Weights of a small class-conditioned image flow-matching model.
Training: 22700 steps, batches of 128.
Rows from block 7 of a small class-conditioned image flow-matching model, named by matrix and row number. Rows with one number belong to one channel. Each number is 128 + 32 x the weight over its row's rms, rounded and kept within 0 to 255. All counts start at 0. Numbers have three digits each.
Before each channel's rows are labels from the 100 images, of 14976 (inputs lightly noised), where the channel reaches its highest value: "peak at" is the part of the image that holds the peak. Only what is clearly more common there than usual is listed. The data: photos of plants and fungi (iNaturalist).
# convs0: first 3x3 conv (model.mid.2.convs.0.weight, 96x96x3x3, each kernel summed), inputs 0-95
# convs1: second 3x3 conv (model.mid.2.convs.1.weight, 96x96x3x3, transposed, each kernel summed), outputs 0-95

peak at: centre
convs0.20:131120173101149147102102157104160129098130100153141134145194115088111162157203138143186153125107071143044117134117120142181166188119137141180141148101134104101138138114105133118110141140192100115151162096139102176198144086111098131113095162112151148160129188122060136177160127160129062084
convs1.20:104131106143119121145161114153085121158121148086145116120083144167139083123021142134105112122147171110206122124131139110075110088158116126079107119173141144158103122159143115113149118105076154139104111172117174124072113210162139112124161101128108119087143066133199135069105139109136194190

peak at: bottom centre
convs0.52:128219142170145145113180166137130159104070073107171115147159131112172083138139176150126143097147114072179155151104159124083117094198145127149147078142135153166131069114067157140095137167153142141115138121140107186184133122108165150078201145130158164097156133140103119102087122156102158142
convs1.52:146043134113108121136088083143154112160210189155123147111121154168096190136121072128126118140103147180077104101156094132169135185081129140115134191137139094087111177156179107109167140100118115138163118143115169103060137161150098118176065145131117104146083112113140155164174137093157114135

peak at: middle left
convs0.31:137109123088175150183103163143157162176179115133142092126063161132223159113117118148108128066094038100133082138198138149132136147100181180145110128165133107134163173134124143200060121153130095150165137115118138065157124127135157144140154097105116129117168171157138136151156139117125130152
convs1.31:125161142181076117080166082121106092112070158143126175155183099142037097156157153100151148190168188164131203143061158108116134114159080081122146135099140149148095081138136110068194143124121169127088125142143137186108138130112119128126110159160143114148100103126133140095129129126163107091

peak at: middle left; bottom left
convs0.11:065111128133131185125089115087140093121133100130095120110126124137127113066139101113089110153115167111098088104090124123089122136090101123143111102135115099091127100126108030105113114124077107014138118079117068191126099136130085054103101113129103102127077105119161114148130057084132104108
convs1.11:186121108076094044099120141156111166143114137124135121122114113108118144149101110134122122078145064116169170146140130129163157113141103119121097155092114109160153111126129219146104153123182122230096129136102183112125133095128137211136127137099113150097175142140070145089126219138097153133

peak at: bottom right; middle right
convs0.91:175136082179147158130141079096148156182170164127216150171125149101124141115195130143173112151135117130145141179121131120166084099099176158159146097152149112179136114169132100114099158181094131087138105194136119175108128159100128113198154150151114149194163158092130137139131108093077127075
convs1.91:083162159073125144139129163144112127076098103136032127081146099166142136120052104168096141126135146113111128090142139127084152176161083100100117186123119136062124147094134125133182125087161139170125151088130146116173141089188137161060090135110157117074092100150138141135122146133171153197

peak at: bottom left; middle left
convs0.82:140077121152088157086144190099125163162129162155151119145152097113154152089138127089130117142089063155062116072167153116158132188209181128129151130198147138122088137182200141172176136115073126133151110139126113157100135150135160146192143122150116142158151128097085146127175141105104146084
convs1.82:128186131111199114159118065159135118111130103108118126119116207142104111158126121182135147115179173107189156192095117143095125055038096134124117148072126131136170136080072113106064140114171131128113133127133161134188125125150123111082095137104125118114118156156182142132094115132154118192

peak at: top centre
convs0.76:161113085144161177091097107108153115118095075129159115121117122162141111182098108103207124133108174173083144118132163161157103150133141141169132117065080138049142205088141057127151167096148111078127097132195174130113152118095127134116143122141162166131123100132109133144125129182050108142
convs1.76:086136154097103108161149160133104115128162162122090128110134130108140156077160136161044131129139088094150101148116070073079170133127106123076106127187134130168100042181121169124076107160130136164132177126070059129138089137194114119139100124113097087113150154127169132102102118084187141116

peak at: centre
convs0.69:153153161193159149111133183110154106172174098155145118146087177115063159146108215087121080116126141148161080092139144061162152112156138135148180150105147150111155159111121156096119139186189184129128168104158149113126155131111118102122115139193114166178179119134072124113074143139149148136
convs1.69:103092112088087135146127073150109153088082143093126144121164072142212086121165027161152175134123123140116180159113124206098120137129144131104078137188126113139088109166134112152146134078080094131143102161090128158135106153129143168137162108066145090109093128138180137161180107112117107126

peak at: bottom centre
convs0.45:204090129177130170107115133142163142074111160131125171100157116074123085099177113091111117168163141145123143177099133091190132178134084135145165130172139131153144185173142134123098152128166116151149180152094152119091170171084133164108139154120154142183148144171165131184088167063146123179
convs1.45:053174138059133124156161114102085136193161092127148082178119160148148197138074115184143137098114122102137131110152129180081143088137158096122086162086150110089127103095107105130159125124105121124136070119133102142179095102205133104146111128142092130089127150122105136071183111196119151089

peak at: top centre
convs0.3:108144136119094159150141154135139121140134173127133086062142174131125160198132083168085099143143151113135073069180150146153165092202115123138163105054113104107124096190171125155171116163221116143129070081144098138130147126129108141081134094089152121147166144099178102118161142105120152118
convs1.3:149101116139159103117090111139140142124147068123127159175128102132139097079130180100170147122126117148129169188072131115112112185047125134109092149216163137152147147060102114117074160081072150115147196162117182143145110157104141105153140160172101132105080101150080189147104110142126106142

peak at: bottom left
convs0.0:150113123067116160195108117152071157147151161137110152120135134117159113115127139115193122088156144140085118209131176147115118102086097119104164227128133128089139150143118152102085167110133105140137047139166143109127188140193129148163128194093145143148158145120132065097075159130132090135
convs1.0:110155135212163115072165146105184126143104088117152118145118136135116154146121111139051129170096120102175138058126071115156128181195154155151112051146131131160111114124133093147165099137141140143138182118091116149140085133075120086107113067157123110120079130142128210149184122127131171128

peak at: top right
convs0.89:121134077143096130132108122113083111065148153122144151171159085124119065164154167102123174166179118149083092153138105095132138111132170063100130160110144136155194104106091146088141090181127182161113097127139088098169085112140113161082085175151222105109160162148144088152144162099149141115
convs1.89:107138174074143129152151119140152168176112127144103105068087145127115210141119064165128077106076128107155154142141110141131098137115081178115118093165129125117030125152143128202138201076146071110111165107131132148081146136118170117171156115105059155160134125102076127107130114137136109143

peak at: bottom left
convs0.72:105162142135139157072132083117130157123112134101076128108139152165171173084220186130174127104185121096167138054131108132174134078154082134138055140174106142138117099141143147110103123140127131133144061117121141110156159189151133126135084137206108128068189102129115160127121149108118120168
convs1.72:175084125123125111185109183131118114125128112146178129138126103088101069162026079140098124180065142139085110183116169138089136177116171131147207119097155114118146145110117103141149130122129121125138189138128118152103089041092133150130168130062144145167082165123142106154138105131127135093

peak at: bottom centre
convs0.22:204176147097165156128138181200130141103109188136103129160084104145151151123161176116111115161155066184150165123144174132104120146079114172106127156124132150178115084156206134126119142134105143138147199125093156121091155139126149116116133142172135148133116103097178159147178139074061136181
convs1.22:059085128180102124143141068080145127171142078120183120125160173122110114115103073147141147096090158078107118140123093143160147113173118082173152128144132109082164176083069110149147123106151116120120061143170120147171120143154134148156138120116123094128188150180086127129069135179198112078

peak at: bottom left
convs0.73:141095120050119156100126117126121135143154141104108118086071067098079155139160131143154128084121134103148117128102173176103144147125110104115117135165124100180165175150184121117152135095167122129118156059143143110131187046137101130100138152147101102104207171155131121044107122177103178180
convs1.73:104152142189140085155118139140129126114094106129142148157173213154193098138083142108094117177114119131110136114141079079143107130135117132143111127088143134099110089123102106116103120156079147136158093177106116152149071234134139128163124124095142149146042116087120153210128143108136072071

peak at: centre
convs0.61:123174136126153178193115201123157147168111128134119168110152150154145094149126125139127140110175166167132123133119139117127113126136117164140112186153175169117111084131115115104107176100155133124121163049128110227159073111133127122136132169185059126092107157120062199180154132135157172155
convs1.61:164112126166085111065157051141104109076155125112152101139097131102123173118147153152133098155084135100146136124127134133123132129136143101123162103137151079149149169168167117156170095157138112127156082229116157097099189178133125134141126121068226142151169093138175062097117113111110091108

peak at: centre
convs0.54:070077168165153144169133148182108136156105110131163134139161157128154174166154154143123100139220180136183207098107098142093112120150193112180148174111152116175133148126141157185151112099138159122107184175147135083157111152114152142180103150192131138125105164126106104132140143151186123127
convs1.54:201182120118116163090141119078140147132166155139119143121108093136136092105109113138149142135041098115091037171150194118165152145108085173081133097178102135086126112167106107080128158188115084170167094102125128160123160133158118120076154104063155128134155117136144189123126118118080121150

peak at: top left
convs0.70:100136141102154142150105097092100177131159120130147085171104138092149153099182122106060135196139165105128160160175156080121118201158130142125120166114115172156142076114141157154147186163124178132108098190116142081182140102173146148185133167109176102151122148208129110139154136149116141182
convs1.70:154132135175108153122162153154155118136110129136141166105164132191122125159071153150193125079123080163142102103107113189142135037091116128136159096167151074110101181158116111119124084093108072136176165094159128163102148194057143120094139101164096159098151121071144159131101160109140135091

peak at: top right
convs0.24:142170073121098146074201178178132173131113104156149160162178141124134136121070184075142109109154102097178146128139161168107125162163146170140098149114116138127168241139146155162106138114136194138120075173131156075113160135126146153193099153119139117132137163131164114111091146129133109156
convs1.24:118089181148166142193062064086143104163146164120117115118093126156140128127233056186117147157090152154108101125130122083149136110098132079111156102161130126145124034134119107102158146155114077118134192102126124155154086138138126108080185104148109137129156129155117183159154119111139132127

peak at: top right
convs0.17:162131121080140149075153160142200187155126084171104138144109126191122127118109071090143141162137206086146156138167170146147118176110188101186151126159148145200129163179095160100144136118119060136123129148139076097183114118161141119146157146108159111068154131163167143137103151103131151126
convs1.17:098133140167129131186119081126086094118154187099149131120161154086170138139181192168119109109121060180113105141104105100106142096171070178071121139110119136081179103067186098167099148144133192153151147125113190127065134134114135164133102118142098159191104151126113150096148132157124117148

peak at: top right
convs0.5:169158149073166135058168157126089145131179098147121119140101188159179155131168166132204121142141156155138198178138113138134116083170141143133172046170146114147106140182078149164187129078104117120111165103137161122081107115139156139146143138123139148179129159143122120075166135125166091151
convs1.5:097087127194086142209094102148151132147085168118152144114158039106085108140080086142090135133118123116127064096141164113129139183093126104141094210109124141133148111073185108092070136189139138148155099138133109152204155139129126126115130125134113093091134110123130147191103141110099163112

peak at: top right; top left
convs0.60:132040160141141141153095106128128117054115154110123095184079117075094102124117147143165155119114147084186121086136107180126202144126133077103059100106116139118141127156106151126099112141153122164104136109150083130060061111144098143150173157194122182109132158165128157128182143179122116129
convs1.60:119209107079119110092166157125125150195150123134121153082157169180134154157145125138109106120140125159065130162110151070119080108133101194139187175151136114113126134071143106134173130116115132100151128126113173144157175164117157118096073106067139082128125109068120067141066110068159137149

peak at: top right
convs0.29:133144132111122137134178155097119119152166135137149163093051102157114060171220134154062131167154129175166133137195086104160147076160167153096131170149171087122134124188101156116159177093104143147120145177166152125137125089158129110156167118099170124099129134179131125167137137097171110167
convs1.29:130129137155117147154076083185132138111086127113146096165180163117136216098016131115175150101131137114098124137066178167103121172095106097154140121134130151137123128071147118143099091146161098148172116096104118137120157211089146166099104164180098122162114110090112139095132151132095165101

peak at: middle left
convs0.18:109162119189132155131156164118167144129113175135090121080100098093145147093163080136158161135156129133107099170149085130108117128127081075106169101185180147129098125129110148106142166152082088165103093097187105162125136103183163103141105136173132069189129154140091115094119155057204174152
convs1.18:152126141090120114124098098138083118145167083129175141174147190183123098156096194105134111139133127134150170115114179137175143117135157187166099136058124121137182104126133108176116081118182163095158151144076132111142114188056083158119150138101133184085155113121163131167163135164066104102

peak at: top left; top centre
convs0.87:095112129142143164116109094178180133106129161112170177163104084141235190090129080150177084155181147162124111121147165092177127138188150125164146078110127120143152119149147117112197121152125133124134099171162165147189139137144145108098170097155153164085138120080133091176128106116139120172
convs1.87:167148136116146127142148174092109141152141108149103096069158234136041071170137187122094158121078122096132128146106071171082134097074102135101148163168143124134112147134110114141055161096126117141159153092109099126067128126100114151169105166094097100170139141172138168084143137127112145118

peak at: top left
convs0.68:146143141090159142142077179115062138136097157162137117157124160184140134162118104127123157172089104205141125076122149171202146185194131167123164086140143171148152120040133148128124168112123136138161149133143118157113098124098167146187106157089087150111170104116176179088113150113131128171
convs1.68:124107115174097142110167072154179121122165113109132141110146103063136127093152129130147124080173117064132158186144103082060124056072129104152112168129136108142123140255125107143146090146139140150110127104118148119157153138174108115094160115161158124141109168137086089180140148137127144085

peak at: centre
convs0.27:090143154129078123181179182086108092098174181118129128115180101143120152193145188166133143124129193170144183149086142124156162162088191118150189148137159108155145184121149174117163165131187105148135133092157148158173124167109147135164167119149196123158139112148143143169136121155122150136
convs1.27:186119114160192192079094081191145170171098091142148157152106195111161113078115056119120123128153098110132080114158110144135107131180086143097063092138127152112125078170116109144121084124098164145141130198081121084111142096160130124096071134118097151089120142113108133082136170112143140139

peak at: top left
convs0.65:130135153122094151079097135141151110154123155120138111094134163146119142113133178119164146105118104157096132103120106129141141130120185164166181136105186180189112113129104134088101064096134109159135106087129190164081154128152130126062165139015088094156113136139103180115162166124049175146
convs1.65:143120119147176110164154139099109130095146136121119153152109082101148097131132109169106118136155156102140137141128176130107121125144091071078058122149101095070164138115167110168168189158170128102102132149116064116160095138108128134178068126246141159092138130109129062137097081117191088110

peak at: top centre
convs0.55:171158150141158137143120110163118123131177173147131168166160147124132159169107110140135040106111129182119082151113112129052149120138170042168111076147135115133056087130146162106127166129140139157149082165078109161131122132137194147175125159110184061099149158124106157130130160091147171153
convs1.55:090101130143107105127151159107151126122064089122147114088101125131133097095167185129133214130164140081166190119143150139205116125124103239109169172109149134136198171140088106159142102131147097144119145103173157149123141127115070102091122125139090195149112125134147106142130109166123071113

peak at: bottom right
convs0.30:170157157128111159158193115169135120139094174114184130168111165096098143082168116129133107193166090130227080149152153139134145103130127121147103166113163097155161176121133104201123115079110136135159127156151131175125096103130109088178069189144091125064125105061148132107116120119136127148
convs1.30:098119120119152106129085156116128142101181086135090145108144095157158108177074159178133128089090167114052191106113091099115104175141134131129151112153097140099097084148140113042142157163166117128112136110093107121143154178143115190064191103115191152151135141182085124190154135141122151109

peak at: top left
convs0.67:147193178100123174166133019115088117165097139148119124158097077117145144096100165132086181150157135161110146169127104131093151101165117162149152122135172172174162125130122129131147111116094091163111088110187131156077079109075115112100136142106090099166148084106155136129129168087161089062
convs1.67:137078125162142112110112255163161163085155137112123120096147201151118108150186104106152065097103098112152121091139155140159134155083145097091103139126088084074095140130126128132103157121161148106142164120090108128164187174161137144151109123167141149100125181153126136168142092127084166194

peak at: top left
convs0.49:113106107122138143184151164203121131138129098100172111081151200116077100113103136135140131113188174127093145122148137106153141183160115101132078108155153131177169159136127146103136196080119086134115118138151145130157126161161075157133188200156085102121111184065180125118145148087097120178
convs1.49:136162155121105131075136107077136136125137178159080152179113034154196180163165130159146102157075106110168118141118117144099110084103156169135154141108112122083119107116129095142132072169168163154164118111110107118110126093095155116122098068096179169117157089177061151138147107171155135075