{"model": "class-conditioned image flow-matching model", "image_size": 32, "horizontal_flip": true, "conditioning": "class", "cond_dim": 192, "logit_normal_time": false, "hidden_act": "mish", "blocks_per_level": 2, "beta2": 0.95, "eps": 1e-08, "max_steps": 22700, "epochs": 64.3, "lr_schedule": "cosine", "final_lr_fraction": 0}
Rows from block 2 of a small class-conditioned image flow-matching model, named by matrix and row number. Rows with one number belong to one channel. Each number is 50 + 15 x the weight over its row's rms, rounded and kept within 0 to 99. All counts start at 0. After the name is the row's rms in percent of the matrix's.
After each channel's rows are labels from the 100 images, of 14976 (inputs lightly noised), where the channel reaches its highest value: "responds to" is what is common among them. Only what is clearly more common there than usual is listed. The data: photos of plants and fungi (iNaturalist).
# convs0: first 3x3 conv (model.enc.1.0.convs.0.weight, 96x96x3x3, each kernel summed), inputs 0-95
# convs1: second 3x3 conv (model.enc.1.0.convs.1.weight, 96x96x3x3, transposed, each kernel summed), outputs 0-95

convs0.90 052:36 29 53 72 36 48 42 42 37 39 62 35 13 52 54 64 20 60 47 51 72 44 49 71 55 32 58 41 31 52 60 53 23 68 60 64 36 37 58 60 44 43 40 21 46 40 62 33 46 71 50 69 43 74 33 45 38 50 06 51 50 14 42 58 51 29 46 62 60 49 40 47 54 32 38 33 36 36 44 27 54 33 43 36 37 41 58 38 48 68 79 25 49 61 46 77
convs1.90 112:47 70 49 22 67 65 59 65 70 43 59 27 83 36 36 49 51 56 39 46 02 70 41 30 53 63 39 48 51 64 35 58 41 56 41 59 55 43 31 13 54 71 51 30 63 47 80 73 47 41 38 51 48 40 91 69 55 46 53 32 48 64 48 53 69 50 41 37 43 37 50 59 39 55 62 31 55 50 52 47 21 49 63 22 42 40 51 54 52 50 43 41 46 40 18 27
responds to: order Asterales; family: Asteraceae

convs0.82 093:63 42 60 66 68 43 66 56 48 78 45 45 75 32 41 58 63 66 75 31 31 71 60 72 71 36 79 53 52 40 58 71 67 27 52 41 44 51 58 48 77 73 59 63 47 65 67 42 38 80 30 55 72 59 77 41 40 44 55 72 81 57 62 58 78 51 43 78 65 69 51 59 42 66 37 61 65 43 66 65 59 50 42 52 32 69 60 61 55 57 56 33 45 75 44 49
convs1.82 081:39 61 58 55 61 36 49 56 49 20 27 70 32 49 66 40 45 62 59 48 87 48 42 43 34 45 46 78 29 42 51 31 32 41 81 45 61 67 44 89 53 43 55 30 32 39 50 49 65 51 61 54 65 52 17 35 66 68 47 68 34 59 40 54 62 49 63 51 45 62 31 22 42 36 62 58 58 69 68 51 61 44 00 48 78 48 59 56 45 50 52 49 52 22 58 45
responds to: order Asparagales; family: Asparagaceae; text has "yucca"

convs0.21 089:61 65 80 47 66 25 50 00 62 58 43 59 48 67 62 46 64 46 56 57 54 51 50 34 59 26 05 53 49 49 70 91 49 40 69 46 42 47 64 53 57 37 37 45 60 14 43 64 46 55 38 56 56 60 65 57 80 52 51 54 54 27 55 57 44 58 38 52 43 73 35 56 48 56 64 57 48 47 36 61 48 54 49 54 59 52 58 00 51 43 38 50 60 58 45 57
convs1.21 150:29 42 49 76 63 48 44 20 60 45 34 46 45 42 35 39 54 66 34 58 41 69 59 71 37 19 28 59 28 55 55 74 59 40 49 31 46 63 61 76 45 56 57 66 51 17 66 67 21 52 25 50 55 43 60 66 00 90 56 37 57 59 47 55 71 64 27 62 54 41 46 29 56 60 47 43 56 59 49 43 60 53 35 70 56 40 36 66 56 54 59 43 59 50 63 58
responds to: order Caryophyllales; family: Cactaceae

convs0.49 094:71 65 59 67 58 58 72 49 39 33 58 59 72 59 60 61 48 44 67 99 52 61 58 49 66 39 62 61 42 56 56 58 44 40 22 87 60 48 59 31 68 68 45 51 43 45 58 61 47 60 50 67 68 67 70 65 69 59 25 73 44 42 38 51 65 51 63 63 62 55 57 58 57 61 58 56 64 45 53 56 78 73 64 48 53 70 66 51 69 53 66 91 50 66 53 81
convs1.49 128:38 49 62 57 61 44 46 59 59 99 74 55 31 85 37 49 53 56 61 48 42 58 50 48 55 43 40 66 64 47 65 54 67 35 59 53 57 65 30 65 44 57 59 57 51 57 49 42 70 66 13 40 50 42 55 41 36 63 49 48 34 46 58 42 35 49 57 43 58 60 64 52 49 25 48 35 66 62 56 49 48 46 35 35 28 58 47 59 61 45 38 90 40 24 83 13
responds to: order Fagales

convs0.37 107:62 34 87 66 71 57 78 31 52 40 66 32 36 54 79 47 54 45 56 76 63 45 64 71 70 52 44 60 48 57 60 55 32 40 23 71 46 48 58 64 71 71 43 64 56 42 60 47 41 51 62 51 73 70 61 73 51 43 32 63 35 70 53 51 64 62 68 52 53 52 57 45 53 52 65 48 44 50 53 33 72 74 58 78 51 68 71 14 60 44 69 70 50 59 13 64
convs1.37 102:78 63 43 65 45 44 47 69 31 92 63 56 47 66 65 60 39 45 47 49 53 40 47 46 25 46 56 45 54 62 67 57 69 47 70 47 77 52 62 25 60 40 52 85 49 70 51 53 58 66 16 61 47 56 51 38 57 99 47 25 49 43 60 55 46 62 61 45 45 67 48 66 48 47 32 54 47 38 45 61 34 56 50 20 55 51 52 73 57 66 38 88 63 29 70 52
responds to: order Fagales

convs0.14 067:42 29 64 54 62 25 60 64 60 57 44 28 42 59 53 65 69 68 39 42 60 52 61 58 42 49 64 62 48 23 49 61 16 57 39 48 67 46 30 67 42 52 45 45 65 55 49 47 33 27 52 26 44 33 35 79 27 62 44 50 82 53 41 49 49 59 39 43 55 52 63 64 71 48 89 56 39 65 56 62 67 48 37 43 60 51 71 39 36 93 95 59 56 66 40 58
convs1.14 089:60 32 40 31 32 60 40 51 69 63 28 38 55 29 66 60 43 63 64 41 20 34 25 61 39 60 49 49 59 09 44 49 58 56 63 21 60 74 37 29 51 54 68 41 59 63 29 71 47 73 35 68 25 69 61 80 52 52 44 67 57 50 32 44 57 71 33 45 57 52 56 65 48 66 46 20 56 28 51 68 32 32 27 48 60 34 48 67 55 42 55 23 57 45 41 43
responds to: order Lamiales

convs0.83 087:70 50 68 67 67 34 62 56 54 58 67 33 67 00 42 72 50 67 62 56 48 54 64 67 73 56 67 58 52 46 75 57 47 66 52 72 66 52 45 63 70 69 49 66 65 43 76 35 37 64 43 63 69 54 74 39 56 49 55 86 70 72 41 46 64 46 71 48 75 76 43 68 48 39 56 71 54 50 60 65 68 72 38 60 47 63 66 48 64 61 64 37 57 58 39 42
convs1.83 139:82 45 31 37 58 46 41 48 03 52 42 59 55 60 42 60 66 43 84 38 46 68 43 38 54 50 45 67 58 42 47 38 59 47 58 26 53 73 55 74 66 67 43 37 32 44 30 55 45 61 65 87 65 79 42 38 47 79 57 25 43 42 49 48 70 32 50 64 32 38 48 65 66 19 36 34 36 48 55 42 25 42 59 41 44 48 54 26 66 62 41 61 58 35 61 65
responds to: text has "yellow"; order Caryophyllales; family: Cactaceae

convs0.53 073:50 63 75 72 46 45 74 65 56 53 57 32 57 54 61 58 57 64 42 36 26 43 69 47 71 56 76 53 47 73 60 47 30 50 76 46 60 47 62 59 60 49 72 53 50 46 56 57 25 39 42 57 55 67 51 54 33 60 31 57 54 21 58 58 62 40 48 59 81 57 65 47 37 43 45 25 31 48 54 25 43 28 20 11 53 64 48 15 51 39 53 14 32 54 33 28
convs1.53 094:43 55 60 54 29 48 47 46 26 13 33 58 31 41 58 55 68 57 46 67 81 49 38 65 69 53 41 37 34 56 44 36 76 36 47 50 42 65 41 59 58 21 43 45 38 54 43 59 48 65 91 69 50 31 35 30 44 51 51 60 55 60 42 50 77 56 43 43 02 59 45 61 30 77 38 71 21 43 57 69 51 46 32 61 44 50 23 53 66 59 47 46 75 54 42 53
responds to: order Asparagales; family: Asparagaceae; text has "yucca"

convs0.95 099:66 54 76 69 79 58 72 77 48 24 72 33 51 48 54 50 53 52 70 48 36 42 66 81 68 67 76 55 51 44 80 63 58 38 71 61 64 53 53 61 74 57 72 85 68 48 49 55 51 56 56 53 69 63 72 76 61 74 25 67 49 48 51 66 79 53 45 50 79 56 60 50 44 56 51 52 45 60 60 43 64 63 60 42 45 65 60 26 70 56 42 63 48 48 31 65
convs1.95 078:41 66 31 53 24 55 54 32 33 47 37 47 56 47 71 53 78 38 40 51 63 61 52 15 65 53 45 25 46 71 28 55 33 19 49 70 23 38 44 39 44 61 29 77 16 62 45 58 61 62 69 61 63 40 36 66 55 57 45 80 85 49 53 48 56 72 57 47 56 41 42 28 67 62 55 80 58 54 52 34 61 66 53 45 78 53 56 76 55 40 49 53 55 31 51 44
responds to: order Caryophyllales

convs0.31 099:79 59 42 69 63 40 58 95 62 51 57 56 59 27 36 54 75 63 55 35 35 62 66 65 61 54 66 47 51 40 54 62 45 46 52 74 69 50 46 44 71 53 38 88 59 30 52 59 52 61 40 57 64 55 64 57 49 89 37 59 60 55 43 57 60 60 32 89 76 52 56 64 63 66 34 66 48 76 49 63 55 67 43 33 58 57 57 78 72 50 61 34 61 38 73 55
convs1.31 091:44 46 32 56 41 48 31 25 46 31 38 43 65 39 12 47 58 42 66 32 50 43 55 53 77 59 56 60 50 31 36 68 56 62 56 49 00 53 64 41 61 52 62 33 44 54 49 46 43 42 76 42 43 36 43 38 52 02 58 71 60 40 39 45 69 42 51 21 54 44 46 63 52 31 50 36 34 39 68 52 85 55 40 64 52 34 54 31 59 66 66 64 49 79 43 60
responds to: order Fabales; family: Fabaceae

convs0.25 105:67 76 33 68 49 49 65 99 39 53 52 55 56 56 64 64 48 61 62 76 46 67 70 65 61 56 71 55 45 66 58 57 46 62 59 37 58 47 58 50 70 63 49 66 65 50 63 44 53 60 44 65 67 44 78 69 61 90 52 47 50 49 41 57 58 61 54 55 69 50 55 53 61 62 55 64 68 55 53 64 55 45 64 34 35 57 66 99 58 51 67 48 65 72 73 54
convs1.25 095:48 48 58 53 49 53 42 36 63 51 51 64 61 58 22 46 52 48 49 55 45 59 42 56 65 53 50 65 45 44 34 64 60 67 65 75 12 79 49 60 50 69 62 35 45 46 51 58 42 51 43 54 43 54 29 33 66 00 64 96 52 37 42 40 64 46 76 45 69 31 51 57 53 29 69 34 33 48 64 32 63 59 12 62 35 50 53 33 62 58 54 62 34 66 52 24
responds to: class Liliopsida

convs0.85 093:44 34 16 36 24 38 71 24 44 59 28 50 52 55 33 57 53 51 40 58 30 55 43 36 49 63 64 46 47 46 27 37 49 31 37 24 48 33 39 41 48 00 41 40 72 43 58 24 39 47 67 43 47 49 12 48 49 66 43 48 53 60 37 34 55 46 41 39 43 66 51 52 59 57 58 26 62 43 64 37 54 44 76 27 41 64 39 34 46 53 09 33 26 49 53 51
convs1.85 145:76 53 34 50 47 41 50 57 49 52 32 34 52 34 49 57 48 30 70 63 45 56 51 72 51 71 57 43 79 61 48 66 46 55 44 59 57 20 50 56 20 64 38 57 58 48 48 48 50 63 69 59 25 55 36 56 81 63 40 46 47 41 46 07 33 51 54 52 61 36 80 55 59 62 30 24 31 46 23 58 57 72 66 46 55 47 63 99 57 50 55 43 42 76 37 34
responds to: class Liliopsida

convs0.73 093:78 70 51 74 61 55 69 71 46 60 67 52 69 52 54 74 62 54 58 47 42 70 66 60 82 52 73 66 45 69 68 70 35 58 51 55 67 56 42 56 75 61 63 57 57 34 66 60 54 51 38 65 73 55 83 69 54 68 70 75 28 45 45 51 73 61 73 81 76 66 64 69 47 51 58 49 61 47 58 52 60 35 44 49 51 61 61 65 63 65 72 32 65 68 69 42
convs1.73 068:35 69 60 60 33 33 42 42 49 33 47 63 15 44 15 48 58 45 87 81 57 48 31 43 42 51 46 60 47 35 42 54 56 62 46 57 38 45 57 61 58 49 48 61 65 54 74 57 40 70 53 63 38 71 43 35 71 27 40 58 34 56 41 53 44 43 46 28 34 43 51 47 37 34 33 66 27 91 37 87 45 58 48 51 57 65 33 57 48 89 32 57 48 73 65 42
responds to: class Liliopsida

convs0.30 106:70 64 72 64 69 51 69 59 42 68 57 76 44 60 66 68 46 44 74 54 58 64 65 62 72 53 71 65 66 65 74 68 58 55 54 59 58 60 57 46 86 65 59 64 48 51 59 61 54 73 56 66 83 60 78 49 65 57 64 75 72 49 61 61 82 58 59 41 75 70 57 59 62 74 39 59 64 56 62 63 57 59 45 56 40 68 68 57 62 47 77 56 55 79 43 36
convs1.30 086:38 44 31 39 42 51 47 36 45 30 34 46 62 68 72 36 68 70 25 62 25 44 58 33 46 39 56 41 44 40 41 57 54 57 53 63 52 47 63 74 44 60 37 68 49 41 57 36 45 40 45 54 55 39 35 70 61 84 42 59 33 73 31 52 19 77 66 69 38 47 47 52 28 06 48 52 46 57 62 67 31 66 29 66 73 69 71 50 81 64 38 57 61 50 74 64
responds to: kingdom Fungi; phylum Basidiomycota; class Agaricomycetes

convs0.45 102:61 70 75 40 60 73 63 50 34 52 43 47 43 28 50 33 52 46 49 62 32 55 65 51 56 41 16 47 52 46 61 71 53 55 49 26 32 43 43 44 49 11 36 37 59 26 34 74 31 46 69 61 44 54 51 43 43 62 41 34 56 22 42 63 30 62 16 53 23 67 31 56 51 54 19 38 54 36 73 46 42 56 63 77 36 58 51 42 41 30 17 46 57 27 47 66
convs1.45 124:50 50 27 58 41 69 52 33 48 48 21 39 47 41 41 52 38 49 58 59 55 69 15 66 37 25 25 32 82 63 28 49 40 43 47 40 50 43 48 79 15 58 41 52 56 46 83 45 45 52 59 48 16 37 16 41 44 45 53 63 47 55 41 52 38 38 40 43 61 55 47 39 55 68 50 57 42 48 34 52 64 56 68 87 56 49 38 99 51 44 52 50 44 53 62 26
responds to: order Asterales; family: Asteraceae